{
  "train_examples": 45211,
  "weight_standardization": true,
  "dropout": 0.1,
  "attention": false,
  "beta1": 0.9,
  "adamw_lr_other_params": 0.0012,
  "max_steps": 7000,
  "epochs": 7.4,
  "final_lr_fraction": 0,
  "warmup_steps": 210,
  "weight_decay": 0.0,
  "adamw_weight_decay_other_params": 0.01
}
Rows from block 7, named by matrix and row number. Rows with one number belong to one channel. Each number is 128 + 32 x the weight over its row's rms, rounded and kept within 0 to 255. All counts start at 0. Numbers have three digits each. After the name is the row's rms in percent of the matrix's.
# convs0: first 3x3 conv (model.enc.2.1.convs.0.weight, 128x128x3x3, standardized in use), inputs 105-111, a 3x3 kernel for each
# convs1: second 3x3 conv (model.enc.2.1.convs.1.weight, 128x128x3x3, standardized in use, transposed), outputs 105-111, a 3x3 kernel for each
convs0.20 092:081078158100130083130135160163117135128152157108153103125112087082076127118115172145161161088189171144161131119124137121186123158120143104107080120127118074099125140153143140157145173122053
convs0.21 101:155143138124117131126192153116156083098141125161084186117101097117184082147131076191113186124109095155116087096124152149126116198116157118128085155145102161117151125123094134092122090120158
convs0.22 108:156157149109146090143141080149153103174142109085120193146064091064141111115153073176120092162158115125159152094108164116136090154067146114134106107157144102206142153139135102159111130141128
convs0.23 117:122103138101138139083124050148130107070170108138123124129112126084149107100089088184132146176113162115088108080137135153135119132109192147147117152110153114102092124117144159120140055129104
convs0.24 108:141101145103112100094118163120141159082135151111130094142127113107129118141126095162112223117165158131064065149051117139079114079134102115203144112135090106115072111140125130120130137208058
convs0.25 103:081157172157186131106146119124154133154160082115087180104097088072200117110171108148113196197130190137111125105160084116179144111086120109100076100144100084115100100101112102095145068106121
convs0.26 103:100162143139151075120070105123147135105126143107118137109100129168102120152115120138077109084150151085155134105152122113130165144131099173105116128139132089161135106131151114155160094172107
convs0.27 093:122099156171138150093098102095070162129148122121121163091166098100135197155236109133160121155152090147075153095137079129138142156167115136150107108178155097178131125081047171104118134109096
convs0.28 097:149173160148142115155096164090076136145127125109154159158175096132159121042167141130083066185133135145104172180172146126194148114090130114105126110149150101102167121105145106143101126092118
convs0.29 093:101130106158131112189125147144113146159100122139101129080125199154097141068149076164148093113160090124069133138135189135133064111096088142118145103141118151158142121100141126138188149094100
convs0.30 104:127137124139111161213132125141137126190167135104038150112154094157127194100102109064122151132160102086081126121100108108130171183086123211121110128122172125126168114122129141169146080100116
convs0.31 085:144133116155134132191138160129155132091139121137127110119097150129132151141181123131146134200147164147140107126143143123111107142092101153119127162120083149149042179157070090128107128081104
convs0.32 125:126179105118133152133102120156119128097112124131110112173135099094120162145107085181105162111086131062105045134118171101099155110196126147171103093107113176116109143111082080148157171103074
convs0.33 091:079110091108109109163121174103068106045123161136097109116131113133182125138122073140135118101180210136067102169095112151110143090145137094121102099141094116121134075114091147155125115134111
convs0.34 075:132165099148126110108165123101187137099165065076145160181080119117121162151127122116132140110162098085126168136153177086123151110148127072115069078137078132149045154179111110132149105132046
convs0.35 090:134140143141218176069181113117120116133122144121125137102120052141144095098073108126174181155123165136121175149198118156227127127098173112133115123131064141183127134128130121119095116133058
convs0.36 100:143079101084059114150118125138125140098071099126107137106102032109096128126142147159131106138143136119118114154148109127117122138174097107130131116112117111109162133093098198142144157159162
convs0.37 110:141150165130119126112139111149167174107146106079096132116142120152134111124155158122128186115145139132124113101114092152134121129118140169169134118186082053126109178131130158148143106081147
convs0.38 094:118142138098093103120116179160074154111128099127120132122096151060086092084081134160102185167112125131142076123148133123083112148151133068130085105119141118173101100112109133128084109140160
convs0.39 102:128145144117129127079137057152079078058157134088158163147130117106144139136099097155120148122065088108143154096079097149188098107061137178128046085078156158138109124111092146096123130128174
convs0.40 092:157173136149156124127179153109111124093116105130132078111144156124151151079159107108156167169163189161100127076117085085099063098095072139064153109145166128147150129106136121112069084090133
convs0.41 095:102144087156116111121120074121079143157108163104076114153082094088142137138080165173190136169162101151136112115098103158131165159134058143134201080111175104170091090170098084161138096116110
convs0.42 122:117096157118128102119107131114100101138108127138150176131131225107137067112059125096163072099125158157158188151142197129120092155140136137151134108096138120100131115120096123148140112094137
convs0.43 099:092122138131172116131115170150112130122147128129107128098154130115155110192166098196096215074165183112082151122133110124177172119132138136116095121150122082147115131173121117173099132116116
convs0.44 092:119150148057082130117103135120093107174120112169169126144117104109131114119113171095196166118088156121153132179151084195157151129109119109067080107117078115138113125085063167142082126122141
convs0.45 100:138147167094114106165151123158095162190103115156176109098138217124121098194116132118137145110116102137164111114115161120097153068149123107140138192128112164192077105118188157155100131138132
convs0.46 118:131141113105120142117124147175083125103066145095109101081172076133097082144133152124096114082125145098071093080169088191111128104149125042104107161069110174115121139113137152133093128161107
convs0.47 108:110106176127182139162144163102130181110134183173115132186156146082112184157207152112107141129065101066056097175170162153137108086132103146149066127119106136146176143140117059109136161125099
convs0.48 087:139093107119156139157128113134095117103130150115105097123099116120154214153188181197146160184127112158165101097089130139105095117055103064144075120134180127072118145117105078108128114108101
convs0.49 111:118124115157140138131093050118121155126129060190126151110113102132119136070102093176138135174188110112107059158166139122145104123104131110089107109135123194085175147094101178076159138119116
convs0.50 118:121143179136125134163131155143139069093165102131145114097132119137190145168129141138139162167098133114078067153168109115109158091141118089117112147102104170119122061093117091110100195104177
convs0.51 097:127173169118157177151119151177167142105149153129102110122140108142111121104125106147167149161111124132086063145095075082148096108141067129146155097118129126084147049118143122157147156119175
convs0.52 085:105147180096109100106172096124143114124097132160161106143149163085170125136111190098107112186127094162110058149136065126087160142088111157143158155147133127148104175163142102178117135129128
convs0.53 111:133098129100126169091102134101120137081171124169094117123045153066149151141193121075125081123129121139135171117111095209164127130166079143065118198186135099122134117141162108126101168120129
convs0.54 103:089110164088142175167077121102138136141136095136100072173088121127084154116120127109044146157170104145151163126101126119127128107133109106128136159125123089079067159118116110135087137097126
convs0.55 085:100133111098171182087074112108123133080100112093101055105156118152114160157134124127186210112083126126151057122144070172151089123132104162124111099114147112056094075157106112114120090128061
convs0.56 128:143086138166110099152115178105153138083156138127134034053151157107186154197088070085159132127183164116085147147115139057129129100106107105151130115082086088107069136128148169149082160052138
convs0.57 090:186124158122088124147115125166073059109159118105157107103153125153120071092091083162153084111137134134135161131163102140134158120160095166147092089112098041127116137118147101120137169157102
convs0.58 099:062125157163105144112175169040177126098135124078126107146126071133112156095114122089158159082174116149132121096118171153193106077113141123142133127108131069137104099202110084156157169102151
convs0.59 081:099137070116165166147186132083116116110146069091166080072179124124125155099150099172142180138163164100188140106107141088113133068164083146083122135166119129135098110102067101125191094097112
convs0.60 101:115148097113136108177128106100098098125123188101098135057124132159174129117148100126139149202131167109125142071143164181200164099066174088082057141110207176116070116133089105091115128182116
convs0.61 135:113176097118124084125154084127171143112098124102146129143082113113114092107146119184141095132123122099159132177140122134155111116118109152122126147138134134170106171131151156152136113127152
convs0.62 092:156142149124133161096092157128123124097057112129106127109151171172109188129081116196099090181120090148194190131149100117097092097120085132142159094132169133139165114145094069180173095126123
convs0.63 106:102175142105107173126133110066093133120157123099119115168161086145130127077208131120134101177101111139137103080134152097129106105114098083109153118116131156059122112079144110147137127150128
convs0.64 103:117128122090100140174180096194137174123124166151086182138114132130099142140175153140148120094101139058100138119105099181122160153111151104130116109111136160115108149125111138088103085155111
convs0.65 097:106151141143096115133144155129138153121134138151111134143164167119144125158089127157108114109181169152162149189174083094091117135090128120153144109111152122086106159144117120139091164078120
convs0.66 095:123135133181113182102115078137121136125113142150183134126140148194077112102118160130112138079121117157143105116126109142103166119168087126134113088095136189118116147157111149095160126083118
convs0.67 099:155061147087152150114111115112128134077103130114118170125132151144123109117166122122136088077136098147118144216125080120143146131175161096119136121067194139145134089083134089117125119158096
convs0.68 094:062148114153094092157147152126139111174151166132101121128170129111164162115178141094148105116096121105137164135104125180112155148110097108087107133129106134134132126117153152139138129135191
convs0.69 112:127175099106135135148106127130089147186138115108062133092078151134183161123174149100080126119109111078151170113111099152135138099091112117112128142141072149124089138091100114158073110121170
convs0.70 106:136114113143178157078176093166167130091124136117080098143128148098123138136081136141105108178112076093177183181147131136075138132076142150154102045105127088137172156155132109095172095177119
convs0.71 091:158134140090083049147160106164153169079089142145143120101138133054153107151089202126153119091154136084153141130132085196174114136091133106155147112154092162174072126151127117178125161085129
convs0.72 079:090088085111121113131130137134123091105130103097125120153178151164126103095092109209094079194148094201176141182118156179115098117130095127110116141157159126079141103117075147126118111072107
convs0.73 106:141152136145151146136094081111084120169088086164142113102141109156104101141106169161158178146087106101134068180098168065103103104131179135061136170168096130144149058130095134098111146128177
convs0.74 098:153138153136093142116189174161126178112145132156128165088095114127081094111133134116164190162153150100140111153097211099159161188093142116130071114110124124103123095113110084113130156103134
convs0.75 107:153185143116122126122179199075135110154096132107130179110142140176127113090081124140150166143085146139161087145112168119195122103085137140158121115085137149074147089118128116084131167093160
convs0.76 082:164156152144178126068182105083123132131074110122153118058165102032115087073151103133147199201069181169061117112124150075118080113097125109169102088087034088169098106129119102103129099126174
convs0.77 072:173143094072158184153154109108119126136087153138134146115144128095083119164129100157119156130105129147100156131135112099047128171160199161046071073119129127105106175119215096152092144144188
convs0.78 113:153087101097122200165114082175117113094146177138131161081161163172148102136092090145147201102097119168114150135086109108124124119179091144141147063106157146138097124163134124144108128107113
convs0.79 116:098201057150194151188198143065107101121103144077143100122124111116088096097191108120148146135135164114098140103172110105108104112142125126177066179138101139136150143128094160090122132107197
convs0.80 086:152156105160157130127107117129110129102118122127160137110114127140185191147089085105067100148091097147149170160134117189150149147089084135129098101221110126153170124138150076157183176129132
convs0.81 094:123118043190151078131131086122131128160125176070147099135103128143105089147151158192091086048145150078084114137107153144059180119155198173165141161101179132102127123123135139048178161102149
convs0.82 081:120139118126086143174136195158096075122117107139178134153116086110128067125113109106072113146157124161223132141179143154099157130153156103107075124143102108148121121162129143098092129128099
convs0.83 100:086163112123164165094085072091178105073126159100145120121141179097191125109171062129137138121082155069182135130126146145143111110073095098172112115162179134145131081119099095105170182060097
convs0.84 088:118147156127141175120174168156123141140076132125095094106140169097105131159142169159123152179115167092079157104115117122132090192111083097155154165129145104112162105101102077103146149159136
convs0.85 062:129119128100098125083085100160177166119117120152163149133123235109137125164098168101116070128104054143140106143135171126127122125121137160133124187122158195160195195121162148151182159116111
convs0.86 102:105144124112164143143137165102122164118139137137215122150111110159156119203105126080114149181079129132174083098123158078156150121149167147099143115188089117201116120120140085146169144161139
convs0.87 083:132123119197176122116117088124146191122092098144149142146206214137110139152124126185117119105109117166083144071092106092107117116102128114103125172151104142141125128077107095114172129119100
convs0.88 099:150124077131091206119155127090056122149199079125146140103113162166101062162156170122130108136135129121149105089151126075113172142150137101077109107182047154175162092121141154143139112122092
convs0.89 114:174118148113102105085124149123138157164097096138166087117124103131091122100163086076089089136150154212139177132176157130107151149122100135116097077179072107206155101077141132171143127116160
convs0.90 125:118121106100120139116200096092149110103158113147152106108165149145160067141138102106145197111094134124123148129132128111158144099126125149104096089155110137145129119138142098140127138154066
convs0.91 104:113120135122148135150199129139123165162116101180142126145075144137148131092131125159129193169027168130153145136139123070093128128122100130152045143135141164190145123078116130128103090138156
convs0.92 088:110127101124111129113107107104134076067095096095110109161199100140142129164199106150085162142098132116137108155145095089092139111120115122121040114138084113122121145118089116121142087119095
convs0.93 095:133125149179129140127076155174098121095144046154148133141122158146241091185174212138152095087132125155169141154169172120086106115143113114093128153102024146121122146109108081156108080178155
convs0.94 107:123128126127137100116181122058105126105125110102105095159133139058173180077163133117127119172165128084059126095122133060130111137124113132147191092163175105109091095126134173132163128089043
convs0.95 085:155180123126161136146114120126145131137154119180136118116138170200133179132133162121121130124097150077151097137133113141123111134088142162143064153093123094122145129166109180225128105104126
convs0.96 105:145072112123142142105115102184123145080149136167099074111117142130064126106194142080151136162148140085081135110138104137158153087080090088152105099142194129117119166119145130175137074087151
convs0.97 088:139101138119135136195113144120130093108074142124091097083033122123103128235126173202139114133207135071166117142104149142128114123113094171128143092090148117088131156094132150144123178102152
convs0.98 113:111120119103130102161094112160116100141131128131108121082117162136128167079168177167130103131148159128145159200103130168132104143074148198098137143155136105095122123113154177106132033097149
convs0.99 100:134187168155132174132133125191125134136105132129137145086172131124146072127174128148115110088087111147094138153132124101089150101139156090102100111100131173200112152148190101127172130168109
convs0.100 097:105162162090153131129109146131103138133111164147152169091108106069074085156115109128135074181170201085102149146127140080090160169129167143104155111205112081142123126125133189147143133152193
convs0.101 089:153087137166167136158135146111114072080101121135100141200111038117171130107111134115200227161149114101080125136088128105134141159125122106116142067091100088086156126098117066117107102135146
convs0.102 098:116104088176153119100096124168068135169107127133165138108186162111116143136081109197103103167124122129119127210136139158146172076155153117160110089130142111145128091138106090181152151128159
convs0.103 086:106139125168165221101122097174119111076164080134121107122153121109175148093114108127127155111071132101101074160152106106120122084146145162146159125129145133097160108179100190077165137087160
convs0.104 117:141102068114209118076087133133184118095071095111172169132142055128155109099105169140154124123109106138118132126127130117173132099106141124182102144170145127134148119180124119100126126087185
convs0.105 073:156109128124114112088073108145107153096085164095207161108146150149134160181115111110110101152039167139134098177176178123093122174144124115107175140096112115147108127117121126102176144152103
convs0.106 089:135139104126193137134150136153106153135150172154149152105189130170046134138159146128096166119151108112083143055141184087108094084124187102159132139132132129111083117137165146107065137120158
convs0.107 080:104114142090092138152102074113152176155117149120149146154114211120122184145122172145184077147155106198204210113111119128113124103153132079096156131108171140110168067120144104082127099066133
convs0.108 114:148155149174133160134092111071076142130155143062116116099148180122138099060122128106137120069201108153129140159157075114173090169073132113104146128181195121144106123112163111176094120100154
convs0.109 092:129102123143115153103101094145146158145127120134107108050188107178094188142101123167108134096130157078159110143122101127137171170155156142079147150135165175151145138133153155098110150112108
convs0.110 098:078115096124104109095125120168145121141146151103174110133128069104146123132109059054087094071087108192140124147104128190131096142101096111113064119109156133180134118106104129168129194132132
convs0.111 073:127142122091129105106150123128100103146138109158134100167119166128129126144177182192076181197137144189128133132064063111132083024100053076134094147128098141124130077142103098106069138106172
convs0.112 102:158100133149097161140124114145149127090148069135131122130125074096098126132105110210144133162124090127105117139162075127152119180171124118156148129118168121125123115146127106136140129110159
convs0.113 106:208150175195111156139087063159110071188136093168129126199130115046161080074114073114154092100143100206165140125137170121141144160130114121091149153135107119164108129093155147082091159163124
convs0.114 128:209140111136127150143153116107114129101102159119159130106133132137114100148192113123161125119141170068098133171092156110100097120109152158211085091120108115074101126117115133178131115124127
convs0.115 095:131133125080163139168155175067131111127121101159081129119079063117130148089091155223142165154149154140057120101142113156132128085116101088161101138118173119156111121126194134058186133085134
convs0.116 090:154135160097119109121161126129156133119145101121121131115158081110106109112071168167100192136165129139130146150162162108185146071140149106090119095107117107073102073094100119139094088096121
convs0.117 100:108152112108133108123147130148104145133065121167112098114102124140091117070099138170125069091217167117160133096149132120111126168213098075186107087120127080046124112131142174154089114086105
convs1.20 096:137113155118159079105114160187088161172116108119224086086169105128102132108118170140124124158150124093205130066108152088142157092105111176143125149078046163141129037064172162114130168166134
convs1.21 100:103088144166129149122058136168042120091121123135062140123144117135111135181117122109119172141119087101092176160150182137163136096060160156119133128115107153120117129141153143138138096139124
convs1.22 099:203112148098023175104104087120144154134069121127058129107129092114116140189152150086084094110107123190139103127153091160106161088128172110068139150116139159110142136118088070105156089143087
convs1.23 125:163114189132125110065123092064146185157124102111149189110107130170099114115134116164149180107119079132182124161189152155180134106127148093167144122129104130156098164091175131136133172142077
convs1.24 104:113105148095141197148142051102153137184154163138106072119126176125090069125145182154120198104094140093089135139170140152168126095138169112135131130144114140104069069128150174122115111122160
convs1.25 106:162137130158126108156090129109115110113118099154077155103129114166104191148142163150083144095096118143197065111150158090148114128110135117089146135111133167125119133146158123104157156153064
convs1.26 098:132113210111098115107084174112159148103128191084121109178117099064077112132152164135183124145085144214104193120152166121149156095109109110156198177120140171091121108176126146090124126130153
convs1.27 105:188162107111063136200127177111112165171118174147168183078139142165177128129096094140168111124174126096077140121089087136146138125092179142107122102159146109117090176171086105138121157091137
convs1.28 091:138136127129097091183109142066138071089058202073155224169116183111100179141127103078130210112087209127193153161106116138066075149197164146091118102082164143114191193117113137124121166113146
convs1.29 097:098143120157114095133114185122134173068181123120132118132118179099158173160126142089162109113088184172135184115114115112087133163095151128123137101124138126159140171133138146140084133091100
convs1.30 102:157148120163107117131084122074158073130166230141178053108096119072127153167121128097177140098107110144163075125105134154159140133106177089072121152116177173128140139111125112135128149125111
convs1.31 084:161085166165109066112140110076150172129123063108106173095107124148083134126075196106124117103102146123155126146121101108105133122117104113116093141115116170080131135112137164071191171122088
convs1.32 119:164088121137164166121116066125095155121202105125076190155113146123126099102105144104117180138155098095162144141083161151183174080174115105150110132114157232065089107162132145071194151128077
convs1.33 100:154142107151123132136066115112150131080052188160113180086132105184154125152130115175169093111102107184111163150121174103125124099126079131181138126126080142164128160136116150119131102102144
convs1.34 077:122151157205128148180061078100117146082157072112141122123116095179088129154116143145172185146083140131153178092109127151137123129118121118106110118132139131116118110172142070106119150104132
convs1.35 108:135063157134118150091136069107159217146067084085114167145133123150157077131116161114120142079189093117138147107170191076092128139149095145151122127085100147131154053138135103182133162085123
convs1.36 097:144095168130124104152120146010114134154108118171178147040063134133145167086115157192132141145153088111143161102111102166125186136175137121109115123113136126097106123114103133128099159179089
convs1.37 107:123105102113100116123094167165128171111118135133136168064103163161104141201102134096239178130141134126131113089125069178157119120133163138069139171149156151097176215187102182139080088122090
convs1.38 097:147094156051208137151128110131182107130161145094131120113162120131102071112156178117142154116078139088135159133183177098140102123160118157125071098098113157115120090153120139189060079133086
convs1.39 104:149124134111146196120083146149117115126083189117088187106096183172118122157063121069164139081148138158151119088127119122134100098130147155129148139098160119120147121137160122150138106129105
convs1.40 105:124119160140129109091143122143084148130098147120153130121122136152078107110126170161066072108110106101212156117108118069098146108088143129122101085116092168164168120138147126128137113136179
convs1.41 089:107080122102132194148144053122141109098132039144159122116120128134135124154102069105129127161130096136098119145131059122103165161144199118078101115103140134130112110113177116229125124146129
convs1.42 113:109192168100132112148151059173098095099154126051186159080132142081115172114118125137203129121095129129127138097097105110115105096116131146096097175124123083132180182122093078140066105112150
convs1.43 092:174123121127179134154069135070101172157091100162255152139088109138105179098165112106255159060098130174148093103142153114145121141076106161133127130094178128133106156104132110104136113118091
convs1.44 089:113087161070132153139102186102178039151078127173139047152124091141119108106160104200168166181121098071140050149104115110134121095091149140125129143103128118169079091107164172121129089101141
convs1.45 088:221110120148148200113136111097171248157141064112082105084098117127137136078173128160155134149100099171115205124191117127079089112140168140102134105145138095093123156141156146176173121166146
convs1.46 116:135052097120166146135122161124186128135133121140125139086099143114189096136142157102157185085105118167149140127104111143118136155092161129091150148115114096166180160089117144122158141138096
convs1.47 110:123145064116117137144204122125129115131200134105127089101101131116193120119160113100149178162112099102120146087126139190147119116165126075096124126106173110117171137120146103159099145063124
convs1.48 091:213112117127139142152144087140188050089083221081164096132143152087115123152096108117089105165127081096123103140128176096117152103126135134176114120116159151138126112086054157098169118145169
convs1.49 111:131112090111092179190044074062091144155093103136123141141074119143184165151069097137088162064104076153198099137127185131170184107060112122159138156107153189154144177104152093150191138150081
convs1.50 117:134103071128152190125140095194080117062116164177171074068078174148199130106165141079118139106121143124104141133130087175091153135154127132055117104160161125083178115155114159169145090173118
convs1.51 097:160093145114127151179130078085190117105161096171126144131189150148170104146137072164154168118116038099106146200128137129107138086090186095179115103143113145142085129095125100118168136126074
convs1.52 099:113160092132152196099114156101174090066173146143070159138077147111129147128145120094152127139098111069155151114111120132141082147112105131149166131099154144134158171146093135185116143066148
convs1.53 095:123088060049130213165121175112093161128141163157141129139138151192109124116109071105070135142140129090115156121108126120127089146103140152216128112118141123165122062132108106140106109096120
convs1.54 096:174161146093106126079162052107129161113154146142116122149079134096099128076119165126128164090092150191131124121145142135106166122145136130103119145147093157150127099167148137143106198127061
convs1.55 088:146124130110133151153122084105106161079097186201102077124107143130091085173135132080133152126176120207167120122138162161187157120116104133126124176117141137111092122152160133130126119194117
convs1.56 117:127147107123119105122096131183080176095154098154115085142175142128122113129114158104159127132156079162146166109198131106094131106117149139162115157166092153156145171111093133115076106175166
convs1.57 087:156094133133101146181115099027134142147159207220073086110121136157105136154108090094202191103225130154097129105115152105162091128126123112114125142112135106115127145134089106129138118132113
convs1.58 092:088109126143189129119107119117030157117194103175168167133139131160107123152103077096103165049102170101161111060135149162102123116129131125131113089118131135102093149160148105099078128119080
convs1.59 086:172085175095125133148132077162123138110143142153114179103117144143087079162072117109179161107149111076111154084130130113088129131128187181111158155119121127109119132082132124070109126134127
convs1.60 105:140153198159087092088156125111143113152058134158103124218153102117114101141120186112100062087164151166198143116182177133089130151091124124132110195135103126118120078099118149129089136204105
convs1.61 116:164129184130099197066159135117103163091110118130145164155022137149097144153126102137161211174144121126136097128126125130133128093147128109117111080113067139116161097151152128105170144157108
convs1.62 103:167166146157126097105156093174133108104135112083190131100158142136211125122099143174167046195120188122071148107122126103145154108102081121133133116145087128172189131115135148084123174112145
convs1.63 101:125064166123070146128161168110212137176079157132132125119090143137088094134118149148147112129103070136148198148107174127151092106153133080150131124134152135103107097149114132123113151147095
convs1.64 097:123146110129154139105159174043074146105207181157167078118112129100122155091114123097158076109153114142092154071118099148133179105130095138075085095128181136123093138115142135180107114155133
convs1.65 096:135137078124139080125127131092078131056168139094113100146163155114102138133139142090144117118082127099149123132120175088179161184109123077118155160139147109147145105145127100116044149143115
convs1.66 090:140089053159125131194121106149177002070137231110107107144120135119177088097131118090138124161113139062145122143145117139150110133110132121117148180116125103084061207071176134121153121140145
convs1.67 104:110199165155092170082186150153105095065162130098127184112096140083164152110107124094059157130128108082169124097132112156108162092154129150125134100120108111110185127104044167148151132099128
convs1.68 094:125065078162163153081116057102102136148076134180162176062161163078133110087088106143212145065129130087165123113139147152139101128100130139122161070072151137121069103160079144148196114154114
convs1.69 117:104159132141112137128103121119132121133136131124189131030138145103158104146169175131113111119093132119106138133081130182121120125094155124061152129088149118121148119078056113166103129089121
convs1.70 108:109116123121119092107165147068063093124201169120124138082131142137114173153145116095100114072131126148136105118115161098108137159119152098120165104079162125124157098114082127161127153116182
convs1.71 089:143177140122120204123139072079102161153114124091129123102101176126144163111107133051139149157181086102120147147149128140140109133101100117116150142130086138097142095075183117135126129139159
convs1.72 087:142105172128145107154110099042176106157199117092152149093132117057102157184130149153111130094100136156060159095096138116174163111128128166129137083137128102127138148141095152094116066104186
convs1.73 112:139094178161125170149115117169115153107134110126144143106139123145150135118112063200124094144104127143167134127114140128082147128083158119125069154148143117157129193154142134141120095143146
convs1.74 094:102100169055160124115098107109091134159078115059098068123170097179092109108087171069207130133076122069159137146159138088125153095125136139127167126146139153167092083187103136082086115110118
convs1.75 099:087192163182114111167197125124122093093146169120141163107136129133118104084117164196144106153141087115137171113089122134142111106108172114147136115151141159105146122152091075128130117131118
convs1.76 087:143097109085147094136067198102068125135095044116211182146127137094135172129142098173165134016143121060126122151130117130130092098173128120111120088069155121023160124143137070163077136106077
convs1.77 074:152147124123113157146092150112142143224149120088062064141134112130097100176177138093153196146110147118114076130118128121138129104157160149142113098137119135120092125114168131134121201128053
convs1.78 114:137093131111131177152073042106150112153099128126100153136152146119104105099136161192142249123194107092074114088153132143090169157137131133131117119120123181088109102099126141203104114130122
convs1.79 116:146073148142099141135101137086147126127117140099098133179065111146130140108141118145041162139182096154137120134097154078096152069104148153168108172037170205132126125095152122143120173108101
convs1.80 088:162077140141082096108161164060105124099166187106030118106153163129141169141151094101144203113108136154143100142069115172154121201082144130125160104084127127176137084100062148169111182128185
convs1.81 094:128196137136100165173148083160088112057122116136146153087085163150156121132116144122122099141139125107149147143117129172118144129111094132127113117107127156137173118139173152185120102136126
convs1.82 085:113084193069131118117158148043196142099157104110084152136123127079113146116111153114032135161082101174131183072094145134132171129111111146115115125110122157147121109072159154116092117114164
convs1.83 107:200112104086111174172093169129066148140189163103191178104072151138121135085167206109131106098112092061150132126082136134110161110147127112168105140053156111116161104127121088162079134116156
convs1.84 089:128145108176102130116120156107113184155149045065147095140127080133125143154133130112159144159114102141186136152135135101140151111084182124183147125118085152138111110103100164126149151124102
convs1.85 071:153139078069131144173171190131100065091137124073139151096118115092095147157114155133080119133087080143114207163162160126102155099122114144153144095126146140121152090142162130119174055141100
convs1.86 103:146053163107110213165157080092068176150134133135140079155123143117138149096075166144072192130096109152118141109101110131076162148149122112121139119087147137120107072148115108125117134083137
convs1.87 097:143166104120109098155148145148183107074153157134060202080128169109134161170113103165191097087157144100171063115058080134102114157093135159130111108127206128148195198132093125125090112115180
convs1.88 100:178087124079110155116147147091152136134099077113112153145102180144139129132121137139128148115108098085135126144142149081083139076110149047171141132130167115134108200114141193162076098098171
convs1.89 097:159100077150069113089126132100139131133112107088113120173122083100154136164139149107116090106146140117101081179122140085125175137141105158197091146165142144097090148193208135142097108080138
convs1.90 117:130092138124133121108142092129104125117165160109069160094126113157121144130136145099121183154076104142126120128135098134151142129138115143118105187103116162089118123084152103162133198114102
convs1.91 106:159099085151133085100177158071157074145138130119093092116166169164181095147118133084113200162140058067162101162144074088119169123101142121152056063145135152162127170117180114128149147101130
convs1.92 087:170132146115162132187162118138163175145063152131184106066058140143132155108135103099140167142155077155114168140109088121163152110096086094083160133074165152123123162149105118184138177124132
convs1.93 091:123158181179180076120059184110154151143102211156153100085084119145117121083143114097147107133128156141142125165084141150134124127116144140112096162086136154144139140143176146131101162119110
convs1.94 107:140175091120117059182164128136135130141138115047117157139119176100094183144159156070118182109160083153125120094107144191124125128116113124086112125136166074151147139072092134161103093166120
convs1.95 081:221097130120178098204128095122130149185130227060115173121122113107096123129130133136175140179106111090111158126124131121166171151151128135124081106113117158153124115105140138112112136084061
convs1.96 103:099197145110126119162093134134155088121175128191149118099065151128132190112167116057183149109132118144130097079140180099148128153106148112104082104125159136135099108134125132183110114107061
convs1.97 101:182088079114131148150148139126096154124116133215185164093144134101171110129084124082088106204066053140149102083149140142122111145175147139106134114160129083100129120161086143106146072170166
convs1.98 112:142145144170117121129120141116124115131091089099221148071083119126153173142122153144171113158086146124133128092149165155168142120138099138115134139111122109136152155182147162083158023180148
convs1.99 099:148100181139115154159090113059146069142119127148079092078155147194139156168231084099127096137153091168128093115156060154155119165142109112132099114108155096126197168153161141097088097100098
convs1.100 098:110147217106140097119093161122172103141112139106191218156130091095127206141160166127155146079095103094152143162123102108166157064112144100181154133099061080144130203143110151130173111153076
convs1.101 095:123099093124127141124106049115152154146148105140092137133159144148140105156100118143091197129150127161069124140139119132109137177180136111133094167132139190134096135127087098149170161148088
convs1.102 097:154143150152136087174135074123117140134195105103097118101159101171186117158119163102145120167121123080099097109087149140167141129104156135152179129099127147196181109130112159112149098173102
convs1.103 097:103096110118127138095154075108116073099148161119105195107112147128130114147120123186130152091113116168141123094114121144183136125128069125106139124074146160129142206189072094131172121078141
convs1.104 111:033136173156166103138120132103106179082197184144108080117156135155118144171102125137116096137140119131110060133117177094130147114173115167075144076125179141126146089204101137106173118128066
convs1.105 081:170169186152135101122153103096094115038094196170096226125122123136118079115128093102081187142145114115103113140114093142150140082160139121150140146128135117123129116134103102154074139128126
convs1.106 091:083118147121095130158123125167083091150044102079135230096106115166086113179107125073105139157113151134084108136095138119149177117122132148109109139111132158158146180136120169167107083048173
convs1.107 089:106197084142156138173092122132114176101141164128125115096141180114134118130124128139140119084184156133130084105113097151138182123061119122145139111098117155165129187122191100098143143138078
convs1.108 104:151186092045142127129102125168175119133102111146122188128163149148147163155115147105255151114140140089082137127136132140066145089119123114114125127102103106134188142118090129109129146100133
convs1.109 099:109205156103184153125137160132120157120163133109082101094114171106154166168146141105125105098151124140062154111104124058115100129097155137094098085092163104108192136133082145105022134167122
convs1.110 118:121083168142113134120147114191055172116117190073106148108083136113070155161082150047143162103098187124118155115158140176133134169091161155139122120083149110091139095154086169124195089141123
convs1.111 080:098144137154112144127134109084104165193123103047085198116114144127145146097103088136138209061156176050159103110113112092139097147098107151117145121125104102121168123166152134124109083134186
convs1.112 096:130147171060078111126172052085087097233064122107142161170082103136117093125085134131153148146118119128086182118151105109127147094180148116168117122102126155174130151181184131193087051162124
convs1.113 108:122122130173083081157095138172111143120069105117121104088152126132151146181099084132130095086155114092131126138100155113083170136102134148136196126126141127156116169169131126134109164089115
convs1.114 115:121104150127191193122126139103119117175113090099107178094051116153159137103088154141122141098116129176147143149128136090115177095158105115119131120122169128149162111169210110100160089150068
convs1.115 099:137140099157139139133175157126117102167125112122151114097089151085149159124132154138143140137094116150145102127132066121138169130153102143154131095105103160177105114133151127079121101168125
convs1.116 097:096162137116200112060130120089108143115141117080130155128142113132142103137097137166156213178114092090152187134152173082130131053115113131128150126101083163107140095086153161136070145131092
convs1.117 095:121158130165127160138118086113107164153160030143111141113157162117110116152133139112149118109152141089138097128129107133105174079161172101131158137121084109102152103111126161156088162105139